From a checkpoint of a small multi-label image tagger: norm batchnorm, 29.2 epochs.
Rows from block 9 of a small multi-label image tagger, named by matrix and row number. Rows with one number belong to one channel. Each number is 128 + 32 x the weight over its row's rms, rounded and kept within 0 to 255. All counts start at 0. Numbers have three digits each.
Before each channel's rows are labels from the 100 images, of 14848, where the channel reaches its highest value: "top examples" is what is common among them. Only what is clearly more common there than usual is listed. The data: aerial photos of the United States (SatlasPretrain). In brackets: how many of the 100.
# convs1: grouped (24 groups) 3x3 conv (model.blocks.9.convs.1.weight, 384x16x3x3, each kernel summed), inputs within the group 0-15
# convs2: expand pointwise conv (model.blocks.9.convs.2.weight, 384x384x1x1, transposed), outputs 0-127

top examples: river (51)
convs1.179:101094095147116070104162071129110098152114087100
convs2.179:105104161107125141174158144098110156131130116122112107111166093088135173099169160102177112164111081110137126107108115137145123125161110099101090179147116094123132147054126117107142122129097137150126130136133124139155145168167175141131116149099090139070105163111114162123127128155073155080101114140098141131199152184101159114125116118149122122098124131138115140076118189121140177166109

top examples: railway (61)
convs1.201:124135131113164128118089142110092217146102119176
convs2.201:103096147127086148105052177150110167161121204136088135102122118153112129164145118103172116091162153058154115128145143119146188134115151157114118146122135123121146154103182131113087157124136120120148167171123093105140052141164170161079131151132100173157099096191148121133111161135170112127165136175141093191180157160099120096097172135091108138101169177196148082099126112218125095108146

top examples: railway (41)
convs1.296:124102108123159148192140084202128092108130106128
convs2.296:103153112105112093109128171159215117107178146109118097115169159108085097132144089055128164142152099138103154092154151175126104158109122077130140136113135092147116151147079124110147144058180153140116133137087131130067119134137057119134098124129096137145110118079141127170136108175140155129095076091181167101116090062109104148106082152090181116137164096131115069127115140125088117093131

top examples: river (32)
convs1.256:070127140144101104091126128159177114206128139139
convs2.256:110121067083119151147164105116164103092169101112126104164130179094096035079113147089118100143138064141154122119139094137106138134141122120091142160140148115112101081146120078130126137135120127123111129116116141122123130172129038146116146105143123131176133115116161145103095106128081084133185145108163163167109107153146136112130143112119129143106163147199107112112083100137063148073059

top examples: building (97)
convs1.281:127140122128140190193122104199115140119164148142
convs2.281:129144122111127179110089125108136064150112167088174074104155122127136120130136170092128160097147122121096106131182189121088191096133169155100141095099149137119106097102175135148101115156157113119149133144105208162157082100137074133169155214103130131118123072156109150116133107070127148110163135083107112166145079128158186119118141117185193157154132131133146100117125146159147112167061

top examples: building (77)
convs1.59:146180125166142098156099124115131152145192191116
convs2.59:182141143111123114179105064150155107106117124127170106190113164138163092117147130111126062124083141131141137121157183120124135079088205124152049128088117113110105110134184155160120102188118175104102116168120152127127132119099091107149145082149129130117132140156133137098102183117099117110172185168240104139137100060166117168080163117108093104133101142110154195153166130148159115139088

top examples: railway (49)
convs1.68:116194104087138094111164154152099120106143126190
convs2.68:140138084129141126121073158125180192126079148132174099118086117132150088123176177111161117132176133082100085099096180124121147041127139143110131130089146107148117164136111139084120113132114117151114177123113145130218165151150119090150082120164083140136098083181103142103133082111114095159105174067071079106175089114075135162142115132133134145095141159181120096110108129109136096144105

top examples: railway (52)
convs1.193:100058133120152148110100129081107183136141107174
convs2.193:115177102126128089110181121112126137105187131171087125108147139196110103155161073134170150118095102128118117092124147137137107085145113141125128119094151114125122115097138136098171083169091132169146154022123133144092147084159137075082112125135137154084101146102076087117185083111167161137193149183155087165163062146132184088116111090108133141123136098158077195097086107132117104172106

top examples: river (48)
convs1.176:105126085148109121104205105066135105101127109103
convs2.176:116134117140124178117199063153123097142111086114092079139166105156149081137139097090157103121113127131089111133093071111097153159099091159068134104194109164114152121165090145115125057126125102140111144114074150152101124097155184169168165117109127156110096142121155138131076117108085159150093152132131173145139156132145080142173110135101110093139097120121106120127108101149127107108243

top examples: river (51)
convs1.190:130092111128120101104219137106122075112105107109
convs2.190:141113087107169108180023144118122175109081117077228119142166126172137082076110112154133095142166081119085135142159129073110103116137131131125148223113116174145128140123066153140164065134151107168160191093098138161107146162143118165130060092136096172124087155155120143087073107143101179128115112171121214155189082096128186106109129162151140158173115161167091155139142091144092033111096

top examples: river (41)
convs1.141:137122134141195094129139125101132050131163085146
convs2.141:126034100147127129120170159035086084092126055163133109177116107116088073128089100129135146122194121104175134122098128103121119128110081133116102161144132100151132085103084063122176127115145129178129177145145168101106144155124080156127084102144087079129152109144141141171173074074085165158155163137155121144186127159114104201128126052078115110121173141066196132160071099165114082119207

top examples: building (90)
convs1.345:159144174087089094086092135118107088132073146138
convs2.345:127092135134163149119101113147133054198122089131147117093144155090104135110143129153155136157130111152076169094116196135110170127050132127129095117091134086183113138098146093147106092079132120093162138155167118132134087113128092122122135165157089133076201175075124115129179118130114134122144126155104139111189105184173116120136152157102149099169097077199083105111102096121110119076132

top examples: river (47)
convs1.143:083157113135128118121120106122196118096056109094
convs2.143:113162190133148134157158149092132151145132108103091132156130139057136143164157135176187148150092152185139124109142103160117156145166113096128123155083094156165124156107132110137160116161212109120112205127155219169133098108135068124172109169061131078184065111176114133071092138149130134117136109159172160144105126103109109126132096167123104125116122160170116153145137132163122255158210

top examples: building (89)
convs1.231:176124089123118194165161159110122142128140139066
convs2.231:137088139102124093160139128102150151168139150075196162150090132085116164086099134106096110153212149139130101110166118140212168126126177109103088138133094204141099147139153108136123143129089131108132099120135087133130173176126104105100157065154116143107144123132091138139195117133119091092139150069165099121107122087141126087169086156123151106163180193103094101125124123119086142133102

top examples: river (59)
convs1.177:118109115135124126090228145135133090123143090102
convs2.177:150135133129152103068149123146114134142121125130133113120118101160156195133117112158117123120090105139113093072140121169099105160152126093150164115077119122105103164152107122113110130153108070154166211114145148119143108111151124088125087122127150097151094120130144172152072169138097198103112147124141204135097080160155146130158156110150127112125152161106100141178130109188181040157128