{
  "model": "multi-label image tagger",
  "dataset": "aerial photos of the United States (SatlasPretrain)",
  "train_examples": 50862,
  "image_size": 24,
  "crop_scale_min": 0.5,
  "horizontal_flip": true,
  "translate": 0.12,
  "arch": "regnet",
  "norm": "batchnorm",
  "activation": "silu",
  "channel_attention": "eca",
  "padding_mode": "reflect",
  "drop_path": 0.05,
  "depths": [2, 5, 5],
  "kernel_size": 3,
  "stem": "single",
  "widths": [96, 192, 384],
  "num_labels": 7,
  "init": "torch_default",
  "residual_init": "none",
  "optimizer": "soap",
  "beta2": 0.95,
  "lr": 0.0021,
  "beta1": 0.95,
  "shampoo_beta": 0.95,
  "eps": 1e-08,
  "precondition_frequency": 10,
  "max_precond_dim": 1024,
  "merge_dims": false,
  "one_sided": false,
  "adamw_lr_other_params": 0.0018,
  "steps": 5800,
  "batch_size": 256,
  "epochs": 29.2,
  "lr_schedule": "wsd",
  "decay_fraction": 0.4,
  "final_lr_fraction": 0.1,
  "warmup_steps": 170,
  "weight_decay": 0.4,
  "adamw_weight_decay_other_params": 0.01
}
Rows from block 3 of a small multi-label image tagger, named by matrix and row number. Rows with one number belong to one channel. Each number is 200 + 30 x the weight over its row's rms, rounded and kept within 0 to 999. All counts start at 0.
After each channel's rows are labels from the 100 images, of 14848, where the channel reaches its highest value: "strongest on" is what is common among them. Only what is clearly more common there than usual is listed. The data: aerial photos of the United States (SatlasPretrain).
# convs1: grouped (12 groups) 3x3 conv (model.blocks.3.convs.1.weight, 192x16x3x3, each kernel summed), inputs within the group 0-15
# convs2: expand pointwise conv (model.blocks.3.convs.2.weight, 192x192x1x1, transposed), outputs 0-191

convs1.159,185,165,179,180,178,170,269,191,223,188,145,181,162,217,208,197
convs2.159,195,248,173,223,152,185,210,176,183,172,166,234,235,231,255,190,175,158,225,196,223,192,222,183,231,283,189,191,193,159,196,175,184,185,170,203,198,199,213,194,149,251,196,231,185,230,181,213,190,198,226,246,196,166,184,161,232,186,200,206,161,261,208,272,201,264,215,226,212,192,271,209,193,196,148,165,216,184,185,201,230,197,237,202,227,153,179,205,188,246,202,151,170,188,175,217,194,239,230,211,226,161,161,213,217,154,147,217,228,191,189,214,184,213,199,197,158,153,233,160,216,222,165,222,201,213,182,210,176,200,180,157,205,161,204,209,162,139,225,189,203,225,210,178,197,194,213,184,211,154,196,171,213,161,189,177,185,189,204,136,207,208,241,194,169,192,174,188,240,171,211,186,168,179,176,189,216,220,330,144,225,211,214,196,223,166,132,252,183,179,161,237
strongest on: building

convs1.83,154,187,182,196,237,182,170,171,205,226,145,155,187,221,234,226
convs2.83,161,232,176,175,201,210,237,180,168,207,210,208,199,226,209,202,207,215,167,166,168,234,205,249,243,193,222,159,162,244,170,190,159,192,179,170,171,228,211,193,210,159,173,261,246,235,262,213,219,240,206,187,233,186,202,222,160,199,197,157,207,172,180,152,186,151,188,191,177,195,197,162,163,187,193,234,198,192,204,230,216,201,192,208,226,186,219,204,227,177,191,178,167,223,239,264,220,155,173,176,208,177,199,210,200,240,156,197,212,162,228,274,183,215,169,180,148,185,271,157,178,149,182,211,224,228,225,207,258,139,156,188,211,153,202,119,171,235,135,182,176,158,180,194,238,255,145,181,240,170,183,272,222,233,231,197,186,266,190,185,192,179,191,186,177,177,163,213,181,239,203,234,204,160,165,195,188,173,175,242,206,182,213,223,215,205,166,250,197,196,208,198
strongest on: crop field

convs1.85,173,241,185,165,185,192,253,212,220,186,251,165,211,150,213,203
convs2.85,151,228,215,265,203,208,211,155,204,274,203,182,210,194,219,188,285,203,212,201,215,186,245,212,162,199,190,176,238,200,227,213,219,184,189,202,201,249,247,203,204,241,228,223,139,198,186,189,153,210,177,196,161,191,181,193,170,171,200,170,240,227,202,182,182,184,189,171,155,258,199,197,189,223,178,177,157,163,235,236,213,249,178,203,179,205,189,237,177,242,168,179,193,225,199,201,184,257,171,250,164,151,184,211,232,154,154,225,167,169,158,205,214,180,237,192,232,245,146,215,183,175,181,231,187,195,204,199,158,209,188,209,209,166,186,201,161,186,173,168,207,174,157,144,234,194,198,154,223,166,153,119,242,207,158,258,223,177,204,201,225,168,203,255,203,202,199,184,133,158,210,211,258,253,203,204,200,244,159,204,212,241,205,205,141,230,218,223,203,186,171,223
strongest on: crop field

convs1.89,155,208,203,141,244,187,192,199,204,188,144,159,218,235,209,197
convs2.89,176,221,246,202,222,205,245,184,199,236,229,199,189,214,269,176,187,141,259,213,236,190,192,147,214,225,170,217,199,191,195,190,161,135,199,203,192,152,182,227,183,227,304,183,154,253,207,174,194,204,211,181,219,121,206,236,183,186,209,198,143,237,230,168,227,172,205,236,182,174,176,246,264,202,197,222,203,206,179,191,165,172,120,158,196,241,251,149,165,206,232,162,214,219,179,191,180,195,149,228,195,196,208,203,192,195,233,241,147,163,219,209,190,189,191,225,216,169,176,217,214,180,166,212,179,161,170,167,182,219,227,226,210,223,189,182,225,239,224,200,183,202,222,182,254,173,198,184,197,213,168,208,144,166,200,206,204,218,230,200,233,254,216,232,190,165,259,215,197,257,225,193,205,178,202,226,210,234,237,197,163,199,230,219,250,195,211,193,244,213,273,184
strongest on: crop field

convs1.35,170,251,180,223,176,248,172,258,216,214,209,184,180,238,197,189
convs2.35,212,208,235,206,115,189,219,228,241,239,202,186,169,153,208,168,186,272,201,255,192,188,157,171,225,269,204,212,203,188,201,183,212,189,201,281,181,199,221,145,246,185,168,212,196,174,211,191,195,192,214,189,224,136,228,173,179,183,225,208,199,177,198,230,205,187,231,167,257,189,149,223,219,220,210,178,179,244,170,195,248,152,182,236,169,195,124,176,202,127,175,257,200,170,256,212,179,189,212,178,220,215,232,141,205,190,168,239,201,194,246,199,196,172,210,184,203,157,209,195,155,148,208,176,246,173,222,201,210,217,170,175,225,170,209,196,255,205,231,185,185,215,151,207,167,183,249,214,130,185,182,188,166,170,191,189,227,199,222,235,186,263,162,191,188,224,208,165,218,204,202,210,206,204,236,243,168,250,239,195,197,176,159,138,193,221,182,197,163,211,194,217
strongest on: building

convs1.90,199,185,196,257,206,201,161,158,180,174,187,181,177,200,263,238
convs2.90,192,210,203,176,174,180,169,204,217,141,168,143,208,204,167,191,171,230,216,206,218,150,230,224,152,216,178,244,197,228,244,157,198,187,172,206,201,165,174,165,161,148,185,198,186,213,206,229,233,186,188,168,214,179,159,199,184,206,171,176,223,191,252,170,183,170,174,159,215,233,226,170,174,211,175,205,170,191,213,198,195,200,151,171,159,206,131,256,176,199,144,159,179,179,192,187,161,209,177,179,208,186,198,185,197,166,170,217,196,189,192,205,205,242,216,172,78,290,168,193,247,208,191,205,188,156,208,216,226,163,180,202,124,202,220,176,162,221,247,175,236,187,201,167,181,256,243,241,247,163,186,193,197,168,178,189,237,249,259,198,211,191,186,187,226,197,182,146,195,196,195,222,218,203,158,261,193,212,223,150,186,173,208,198,166,207,214,214,154,189,140,188
strongest on: crop field

convs1.145,209,187,234,171,260,228,187,158,213,205,192,173,178,205,142,167
convs2.145,213,215,173,192,202,239,218,217,227,198,200,156,190,192,213,213,230,189,205,151,199,170,188,214,246,157,168,194,183,155,170,170,259,157,191,180,185,186,253,225,231,207,162,231,207,197,230,249,227,165,214,214,178,195,210,164,171,215,185,210,158,131,213,138,178,209,124,170,206,208,167,221,196,153,184,174,231,193,255,168,213,199,198,259,192,190,155,234,272,224,188,200,261,188,222,174,214,180,155,153,198,179,281,226,202,213,182,201,192,216,186,207,180,237,225,219,225,189,241,181,198,122,195,169,200,220,245,212,205,233,219,165,193,194,150,180,208,210,212,180,208,147,192,239,229,236,206,206,289,167,156,190,207,214,178,221,232,198,275,198,174,171,228,167,247,190,260,182,200,172,201,193,186,176,199,174,180,223,172,165,175,199,252,154,183,205,234,206,174,181,237,200
strongest on: building

convs1.142,221,237,216,213,267,244,193,253,196,184,178,187,172,214,188,171
convs2.142,229,151,149,187,240,179,171,166,260,177,205,231,183,209,187,168,186,182,173,177,264,146,230,182,211,156,184,171,173,199,206,142,183,210,164,191,216,205,196,185,210,227,198,192,177,193,139,211,151,155,232,191,181,140,158,245,226,193,247,188,233,203,225,231,195,159,199,181,234,181,203,167,202,183,193,194,244,194,156,140,139,208,165,188,182,170,138,193,240,214,204,246,178,189,237,228,183,161,221,184,200,158,225,162,187,237,188,185,199,176,201,199,169,154,197,178,159,249,210,177,177,121,223,159,178,183,199,196,226,208,257,231,152,203,234,181,161,200,195,206,214,226,177,198,192,216,174,149,177,193,222,193,157,213,201,214,212,202,184,211,182,174,238,179,231,209,232,174,194,164,234,232,223,191,139,210,118,174,165,213,172,192,205,185,173,140,211,250,169,263,177,171
strongest on: building

convs1.94,181,189,162,204,163,216,223,179,207,157,212,226,241,207,144,152
convs2.94,239,265,186,196,219,160,168,178,207,199,163,167,212,182,238,201,158,266,243,179,211,217,187,196,208,190,182,191,193,210,161,236,179,196,186,174,207,217,246,188,197,244,220,154,182,172,207,151,188,165,227,197,195,262,182,243,187,203,190,217,183,200,188,205,194,257,183,145,201,231,212,200,221,180,224,158,189,235,202,235,188,188,171,176,222,195,218,194,244,218,248,219,162,227,220,192,184,200,266,207,243,211,165,209,175,178,215,210,204,197,217,203,150,187,233,246,147,207,193,159,253,229,186,174,173,131,215,156,230,188,189,197,218,206,199,229,205,211,151,242,188,220,175,118,179,268,188,246,182,186,168,166,125,239,259,189,220,226,227,178,189,216,214,180,204,221,225,218,175,253,264,211,163,152,179,145,158,197,245,195,182,185,214,236,243,147,191,161,196,162,228,180
strongest on: crop field

convs1.93,135,202,185,192,234,214,251,185,165,226,212,188,193,256,194,215
convs2.93,203,206,209,185,187,154,150,140,203,227,168,157,185,225,208,208,220,192,242,208,246,195,200,184,157,205,231,165,242,223,206,177,228,240,148,185,200,184,200,210,181,217,214,164,175,193,239,166,191,220,192,222,198,182,224,210,221,172,219,212,217,179,195,197,217,269,128,150,179,224,189,184,187,216,211,222,190,192,165,190,219,201,189,184,195,203,165,249,225,212,217,208,207,213,212,204,165,179,228,242,209,181,183,176,163,147,288,216,202,230,197,178,175,160,192,258,202,201,178,182,167,205,159,190,160,157,204,199,204,176,179,187,202,214,191,215,150,161,245,161,167,180,172,112,216,240,210,245,151,191,121,146,148,173,181,178,225,264,191,145,167,213,200,228,201,206,225,210,193,244,251,209,152,125,165,181,147,190,199,222,156,211,198,258,251,179,176,206,206,191,182,226
strongest on: crop field

convs1.156,201,162,221,209,153,217,165,236,225,199,134,215,215,189,242,209
convs2.156,197,209,180,224,177,186,187,256,204,204,180,179,192,165,226,152,296,154,211,214,224,181,197,165,154,214,185,159,156,177,218,200,214,156,194,229,250,189,248,166,191,199,167,202,206,218,201,198,225,212,234,189,226,182,176,232,239,223,185,163,163,246,160,176,264,172,181,202,222,176,232,198,152,262,202,225,228,182,186,179,185,191,184,198,176,215,193,209,289,204,181,193,200,198,268,195,194,215,183,203,183,170,176,182,179,212,267,244,217,224,251,202,178,196,207,166,165,210,184,201,245,270,185,200,172,154,173,186,182,205,184,158,236,169,250,230,180,196,167,217,196,221,181,177,218,248,163,211,224,199,199,169,222,164,148,166,188,226,163,230,183,187,217,204,181,147,197,151,200,214,197,121,145,185,164,196,239,188,214,160,216,194,180,213,238,126,208,206,152,150,216,192
strongest on: building

convs1.99,240,187,242,228,180,127,208,223,165,225,208,235,208,210,210,180
convs2.99,192,155,268,188,221,245,162,171,166,205,249,159,204,192,207,200,217,222,186,184,172,217,188,205,176,238,206,176,187,170,155,167,159,193,185,239,193,221,205,206,150,188,248,205,226,165,241,193,184,257,203,198,215,282,214,167,204,205,229,176,208,170,194,218,244,199,231,202,222,258,199,230,226,194,118,191,173,229,210,268,168,215,203,168,186,182,182,217,177,170,279,217,209,244,154,199,191,141,234,271,195,191,206,173,160,168,208,247,185,162,204,157,212,247,162,188,174,208,201,213,228,186,192,197,210,206,175,172,172,170,197,166,163,220,154,199,172,200,193,195,195,200,240,234,208,224,201,184,188,225,199,194,198,197,180,155,179,204,250,172,227,204,221,213,230,222,162,231,168,292,207,234,207,171,187,217,262,179,200,222,234,207,225,162,260,215,188,143,207,263,202,234
strongest on: building

convs1.65,217,216,187,183,168,177,247,146,191,184,144,190,163,210,192,240
convs2.65,217,235,198,167,178,159,177,181,122,180,205,191,159,245,138,171,176,192,150,187,228,208,212,214,170,237,177,202,203,206,261,219,176,244,170,290,166,190,230,178,186,208,212,182,209,167,194,222,200,182,198,207,201,196,144,196,237,200,225,181,183,192,199,150,203,186,240,184,143,194,219,190,165,194,193,212,211,169,194,196,189,189,189,219,171,289,193,217,197,197,233,220,203,152,178,183,182,140,286,158,164,229,162,213,181,203,227,134,184,210,241,208,231,190,260,188,170,187,201,249,148,171,227,243,169,180,188,188,234,152,201,184,162,207,206,187,196,174,225,225,155,229,183,219,202,268,152,194,176,179,168,187,248,176,198,209,175,209,206,169,205,234,160,158,186,185,177,223,204,216,180,170,191,219,213,210,220,255,191,201,209,181,222,186,260,234,154,221,132,152,203,188
strongest on: building

convs1.95,131,208,203,161,253,212,238,165,184,207,173,200,214,214,172,188
convs2.95,235,268,229,160,168,201,179,214,201,284,172,134,197,169,200,171,201,235,217,244,197,173,196,252,210,162,223,235,240,164,272,218,175,209,228,209,152,205,197,233,198,194,186,180,171,187,209,197,212,210,189,181,170,198,172,209,233,216,209,192,179,215,154,206,235,179,180,148,206,238,229,222,216,235,168,156,158,251,257,213,169,161,189,223,162,236,238,211,187,225,148,206,186,183,179,225,234,208,238,248,168,172,185,194,170,185,208,220,222,163,183,177,213,197,145,127,206,270,118,165,212,211,190,229,153,164,199,213,179,193,193,213,249,191,161,165,211,186,205,199,211,230,145,147,283,182,220,236,187,210,246,137,170,195,165,203,191,190,232,227,177,220,195,193,165,175,199,210,201,215,155,168,177,187,217,186,205,227,200,196,185,189,174,189,161,197,202,232,197,237,192,233
strongest on: crop field

convs1.137,215,238,225,183,162,209,169,221,233,199,180,218,176,238,266,175
convs2.137,181,219,188,227,260,172,175,207,207,178,216,185,215,207,181,213,192,168,237,220,208,223,226,136,215,170,195,203,208,245,232,276,225,125,205,163,180,210,183,175,218,210,159,206,193,130,176,202,168,253,212,183,236,186,178,184,235,192,218,233,199,280,141,139,155,194,208,184,221,220,210,205,220,165,193,203,230,173,175,179,132,174,221,215,175,210,184,210,183,219,235,168,220,178,205,178,265,201,176,275,188,203,178,259,188,183,214,186,197,168,169,143,233,143,218,187,258,236,203,224,230,169,181,231,188,183,172,194,192,164,238,165,161,198,174,200,188,209,169,173,202,175,216,211,170,181,223,192,218,185,187,199,185,179,204,204,159,197,217,219,149,167,290,192,211,165,218,187,200,223,176,308,191,201,168,187,167,199,247,222,218,160,208,203,229,173,224,198,231,205,167,199
strongest on: building

convs1.116,162,178,213,196,221,170,181,207,183,263,223,274,185,194,201,199
convs2.116,167,165,279,202,188,188,171,178,172,212,190,184,180,281,180,190,171,192,192,159,169,180,168,187,195,206,254,233,167,187,214,175,177,197,208,189,184,188,200,219,130,198,186,217,210,219,179,226,191,217,180,196,223,211,204,201,234,198,200,147,227,224,214,255,180,212,200,179,142,222,197,222,141,141,233,192,191,152,225,211,177,198,205,199,263,149,209,159,158,163,182,172,193,232,225,216,187,177,220,179,217,190,198,180,179,279,236,197,218,221,199,209,198,261,201,172,219,205,178,258,103,168,178,240,157,233,209,270,199,192,196,184,168,183,148,190,163,195,179,208,177,211,225,227,212,243,180,233,251,194,175,194,205,181,134,227,226,191,206,175,185,172,181,187,157,198,204,233,167,218,204,178,237,233,197,128,170,233,238,226,233,253,201,207,257,224,175,186,245,211,234,210
strongest on: building

convs1.136,259,165,182,208,186,166,163,196,147,180,172,210,218,165,225,183
convs2.136,144,174,174,176,159,246,199,177,228,149,182,184,178,229,205,231,152,208,170,204,157,192,164,178,194,243,183,184,163,196,209,227,236,173,214,206,155,200,207,159,191,223,213,162,163,181,140,182,164,206,214,204,200,198,201,203,186,157,202,158,261,194,156,206,236,182,234,202,243,142,201,182,189,268,168,179,187,228,205,145,239,169,207,137,152,164,247,195,178,235,190,209,202,216,190,144,200,218,262,224,159,170,176,242,238,190,194,163,275,196,217,222,204,206,175,212,215,234,189,197,170,209,171,167,260,187,244,192,178,187,198,161,188,190,183,141,253,143,207,243,132,228,179,204,133,178,230,251,241,196,228,200,241,152,202,181,195,234,196,239,218,240,212,189,246,145,182,184,230,193,179,216,198,207,212,197,228,190,202,162,208,209,212,179,221,197,196,191,212,245,172,189
strongest on: building

convs1.114,169,200,152,195,237,200,221,170,170,233,196,266,183,217,195,238
convs2.114,189,180,226,248,165,179,228,224,191,199,148,225,199,185,120,203,207,202,198,250,187,230,201,167,183,204,187,209,223,203,183,251,153,224,191,184,221,157,211,177,194,209,176,148,160,232,214,248,201,221,198,193,204,173,225,215,197,215,205,175,217,194,175,200,190,218,171,200,168,194,199,176,164,189,229,194,248,175,191,187,221,163,190,215,250,201,207,195,200,223,168,214,258,222,182,201,195,204,216,237,193,218,172,232,241,192,167,153,168,198,161,163,157,290,186,167,169,182,185,230,164,231,176,161,187,230,149,218,193,170,181,181,125,154,260,199,196,243,180,249,153,190,167,157,201,165,177,248,199,213,204,203,235,200,125,181,152,184,246,151,191,196,183,207,187,210,169,212,172,218,147,149,181,193,217,173,291,267,138,224,159,212,258,197,207,201,204,182,187,203,197,177
strongest on: building

convs1.88,196,200,188,204,214,235,251,188,171,130,167,210,248,195,221,220
convs2.88,150,189,226,162,181,197,200,224,186,235,188,132,218,250,222,218,169,176,187,198,208,179,204,233,187,209,166,182,210,200,154,211,210,219,185,209,222,210,215,279,193,185,200,207,145,204,232,186,132,198,195,186,187,258,193,239,197,205,212,193,220,177,211,156,166,180,190,149,210,203,203,221,191,224,185,240,189,213,232,180,261,215,139,216,228,217,179,236,199,178,171,206,179,297,214,183,159,172,189,216,197,181,220,216,188,223,117,195,235,147,193,293,205,175,217,220,267,175,201,191,248,221,182,176,201,212,198,195,184,191,177,220,195,213,176,168,246,239,133,192,218,165,170,111,215,145,190,196,159,185,153,141,154,173,210,205,230,209,197,223,199,179,201,223,237,176,192,177,196,197,210,213,226,165,173,162,215,192,175,190,231,218,152,228,246,204,181,194,208,226,204,267
strongest on: crop field

convs1.92,149,188,227,169,196,186,201,214,262,174,196,218,174,148,219,228
convs2.92,188,149,251,200,216,190,176,241,228,226,211,199,176,176,196,242,258,184,214,222,186,203,177,231,179,205,161,199,215,181,177,172,201,195,154,220,196,189,240,187,172,211,165,158,207,230,193,186,259,219,206,220,236,224,212,167,226,191,202,111,181,222,204,197,208,226,177,186,209,239,212,223,240,196,191,170,200,164,192,184,221,190,188,210,200,195,218,207,197,195,201,219,198,173,143,228,197,174,199,237,228,172,207,164,232,211,190,200,166,175,194,233,158,207,220,91,254,150,215,181,184,142,158,184,187,164,164,198,184,266,201,228,168,207,226,262,232,229,252,244,171,208,178,179,118,206,206,250,201,236,167,165,210,173,203,172,193,164,186,164,178,255,147,225,155,172,209,177,260,162,234,195,215,200,233,243,150,219,176,212,160,171,233,162,214,219,182,147,177,175,216,244
strongest on: crop field

convs1.42,160,174,215,215,144,247,168,209,204,197,169,205,220,186,205,140
convs2.42,265,180,224,165,189,179,203,160,194,162,200,207,233,226,241,215,192,176,210,193,167,200,211,176,154,145,215,215,212,132,142,241,169,160,200,219,152,209,258,193,207,144,167,234,180,175,215,205,175,211,179,193,216,192,201,190,174,177,185,160,216,228,252,179,203,195,216,162,197,253,181,141,204,197,227,191,282,191,141,192,164,173,170,161,162,187,260,166,208,209,193,197,200,211,107,245,184,209,243,202,192,211,252,171,205,186,162,216,180,163,216,204,190,154,212,194,192,212,186,227,207,215,232,226,236,178,178,218,201,209,256,194,201,154,206,206,192,203,182,244,231,214,194,187,173,212,170,209,136,182,205,194,189,189,169,210,163,161,170,209,241,172,291,183,187,197,179,202,177,243,158,207,293,197,167,205,172,199,230,178,161,176,142,186,214,158,187,174,204,191,190,219
strongest on: building

convs1.134,230,253,226,209,160,206,209,205,241,189,172,207,139,241,188,208
convs2.134,162,145,215,215,184,221,178,208,219,170,148,157,261,239,135,221,183,197,175,209,199,128,201,160,225,201,167,233,213,221,151,198,186,156,215,158,185,225,204,219,224,196,239,198,203,183,218,196,147,195,264,193,227,169,209,205,188,194,144,212,211,242,221,132,208,209,197,178,254,238,200,157,210,226,217,231,146,235,228,224,177,188,164,242,190,207,242,200,172,207,176,184,250,198,235,225,176,182,211,221,210,175,171,183,215,214,205,141,179,215,188,179,214,190,235,193,174,178,180,220,207,172,181,173,157,173,262,153,138,203,150,201,213,223,199,191,185,214,210,161,204,183,161,206,217,170,175,171,280,257,176,231,165,188,220,211,169,194,165,185,184,161,226,156,227,252,264,217,163,240,216,190,181,206,202,178,247,199,142,220,239,191,207,239,157,182,176,219,201,146,231,201
strongest on: building

convs1.176,216,198,199,253,204,211,228,176,246,146,239,224,180,180,179,162
convs2.176,213,198,218,176,224,247,193,185,231,222,226,219,180,155,193,170,204,210,195,141,192,222,174,168,170,190,194,247,191,206,211,221,194,179,207,155,188,220,234,207,235,221,273,184,208,184,201,230,180,239,191,194,203,185,256,163,140,243,232,219,176,251,212,203,164,196,203,202,193,207,189,188,211,235,186,212,225,214,160,123,193,177,212,200,154,228,159,228,170,232,203,218,203,191,251,180,249,207,249,164,167,243,230,185,184,190,192,210,236,283,203,208,177,213,206,217,225,213,217,272,265,153,193,161,212,197,218,228,175,177,241,223,177,154,183,203,187,201,242,172,159,189,168,180,215,151,137,198,141,235,178,208,206,183,250,164,204,239,166,176,191,172,133,217,218,180,219,154,191,200,170,233,164,196,214,225,262,179,174,235,207,227,175,241,210,173,143,140,190,248,198,179
strongest on: building

convs1.158,189,145,216,224,248,242,217,207,243,197,185,157,193,184,162,184
convs2.158,194,213,145,165,203,173,185,187,214,227,205,142,208,230,167,198,207,218,172,150,248,219,166,253,207,217,207,155,179,146,229,163,264,185,192,222,209,195,329,199,254,199,190,215,176,177,182,228,193,216,206,182,230,217,204,194,210,169,155,208,204,163,193,196,232,245,232,173,206,189,219,229,188,279,198,171,216,200,263,185,190,209,240,245,168,183,208,185,158,211,184,224,237,214,217,196,140,198,189,171,197,195,204,212,216,169,270,178,193,156,197,209,172,185,230,193,212,197,169,173,201,192,193,188,187,176,213,172,185,203,146,213,262,184,193,189,228,154,222,223,204,242,209,207,210,251,187,176,161,198,170,188,181,187,145,191,152,213,200,143,223,210,232,177,211,170,215,181,175,196,216,261,130,167,272,150,268,248,231,178,192,234,196,196,212,191,170,192,189,200,192,208
strongest on: building

convs1.30,182,189,168,203,137,209,167,204,241,182,162,157,209,229,202,160
convs2.30,162,189,182,240,192,157,172,185,229,245,215,201,220,215,240,251,220,214,180,275,227,180,256,143,185,193,216,143,205,229,225,185,186,230,201,237,186,230,241,209,187,199,204,169,241,216,217,162,214,169,189,202,154,183,237,214,176,127,164,156,204,208,173,183,196,154,237,196,189,262,202,254,213,219,193,210,190,204,197,141,256,180,241,208,248,131,200,172,235,210,172,205,209,208,219,242,179,201,201,193,163,217,237,219,201,188,187,210,196,231,154,217,198,176,241,197,132,176,196,198,196,215,191,186,177,167,181,196,188,217,193,184,185,170,224,218,229,231,204,207,210,180,279,202,192,259,179,203,182,266,205,184,201,223,173,260,191,231,240,201,210,222,214,209,221,203,195,235,195,175,219,204,192,156,252,223,262,221,220,202,152,193,255,222,292,183,276,170,221,205,195,205
strongest on: building

convs1.12,208,203,168,186,195,174,198,201,203,182,178,209,152,257,270,232
convs2.12,219,142,214,205,258,200,240,230,284,185,174,186,191,223,174,159,209,136,205,233,143,204,268,195,181,239,235,193,128,279,160,272,172,183,179,203,246,186,191,187,205,192,182,214,190,208,185,203,207,150,191,194,220,235,218,216,131,188,243,200,230,220,184,219,192,160,166,202,158,199,257,220,245,159,216,172,172,168,217,181,218,147,218,230,213,211,218,195,124,180,208,228,238,198,217,207,219,181,164,206,213,211,180,190,162,195,166,171,177,181,185,155,226,242,200,190,203,204,168,218,158,183,225,157,173,155,231,213,221,170,151,248,136,199,209,198,205,188,171,218,195,221,178,199,155,226,166,218,160,166,198,185,181,157,183,178,197,198,210,176,168,252,162,196,225,202,176,197,220,168,227,237,203,185,222,167,180,256,217,217,169,205,168,192,148,220,177,204,181,185,161,176
strongest on: building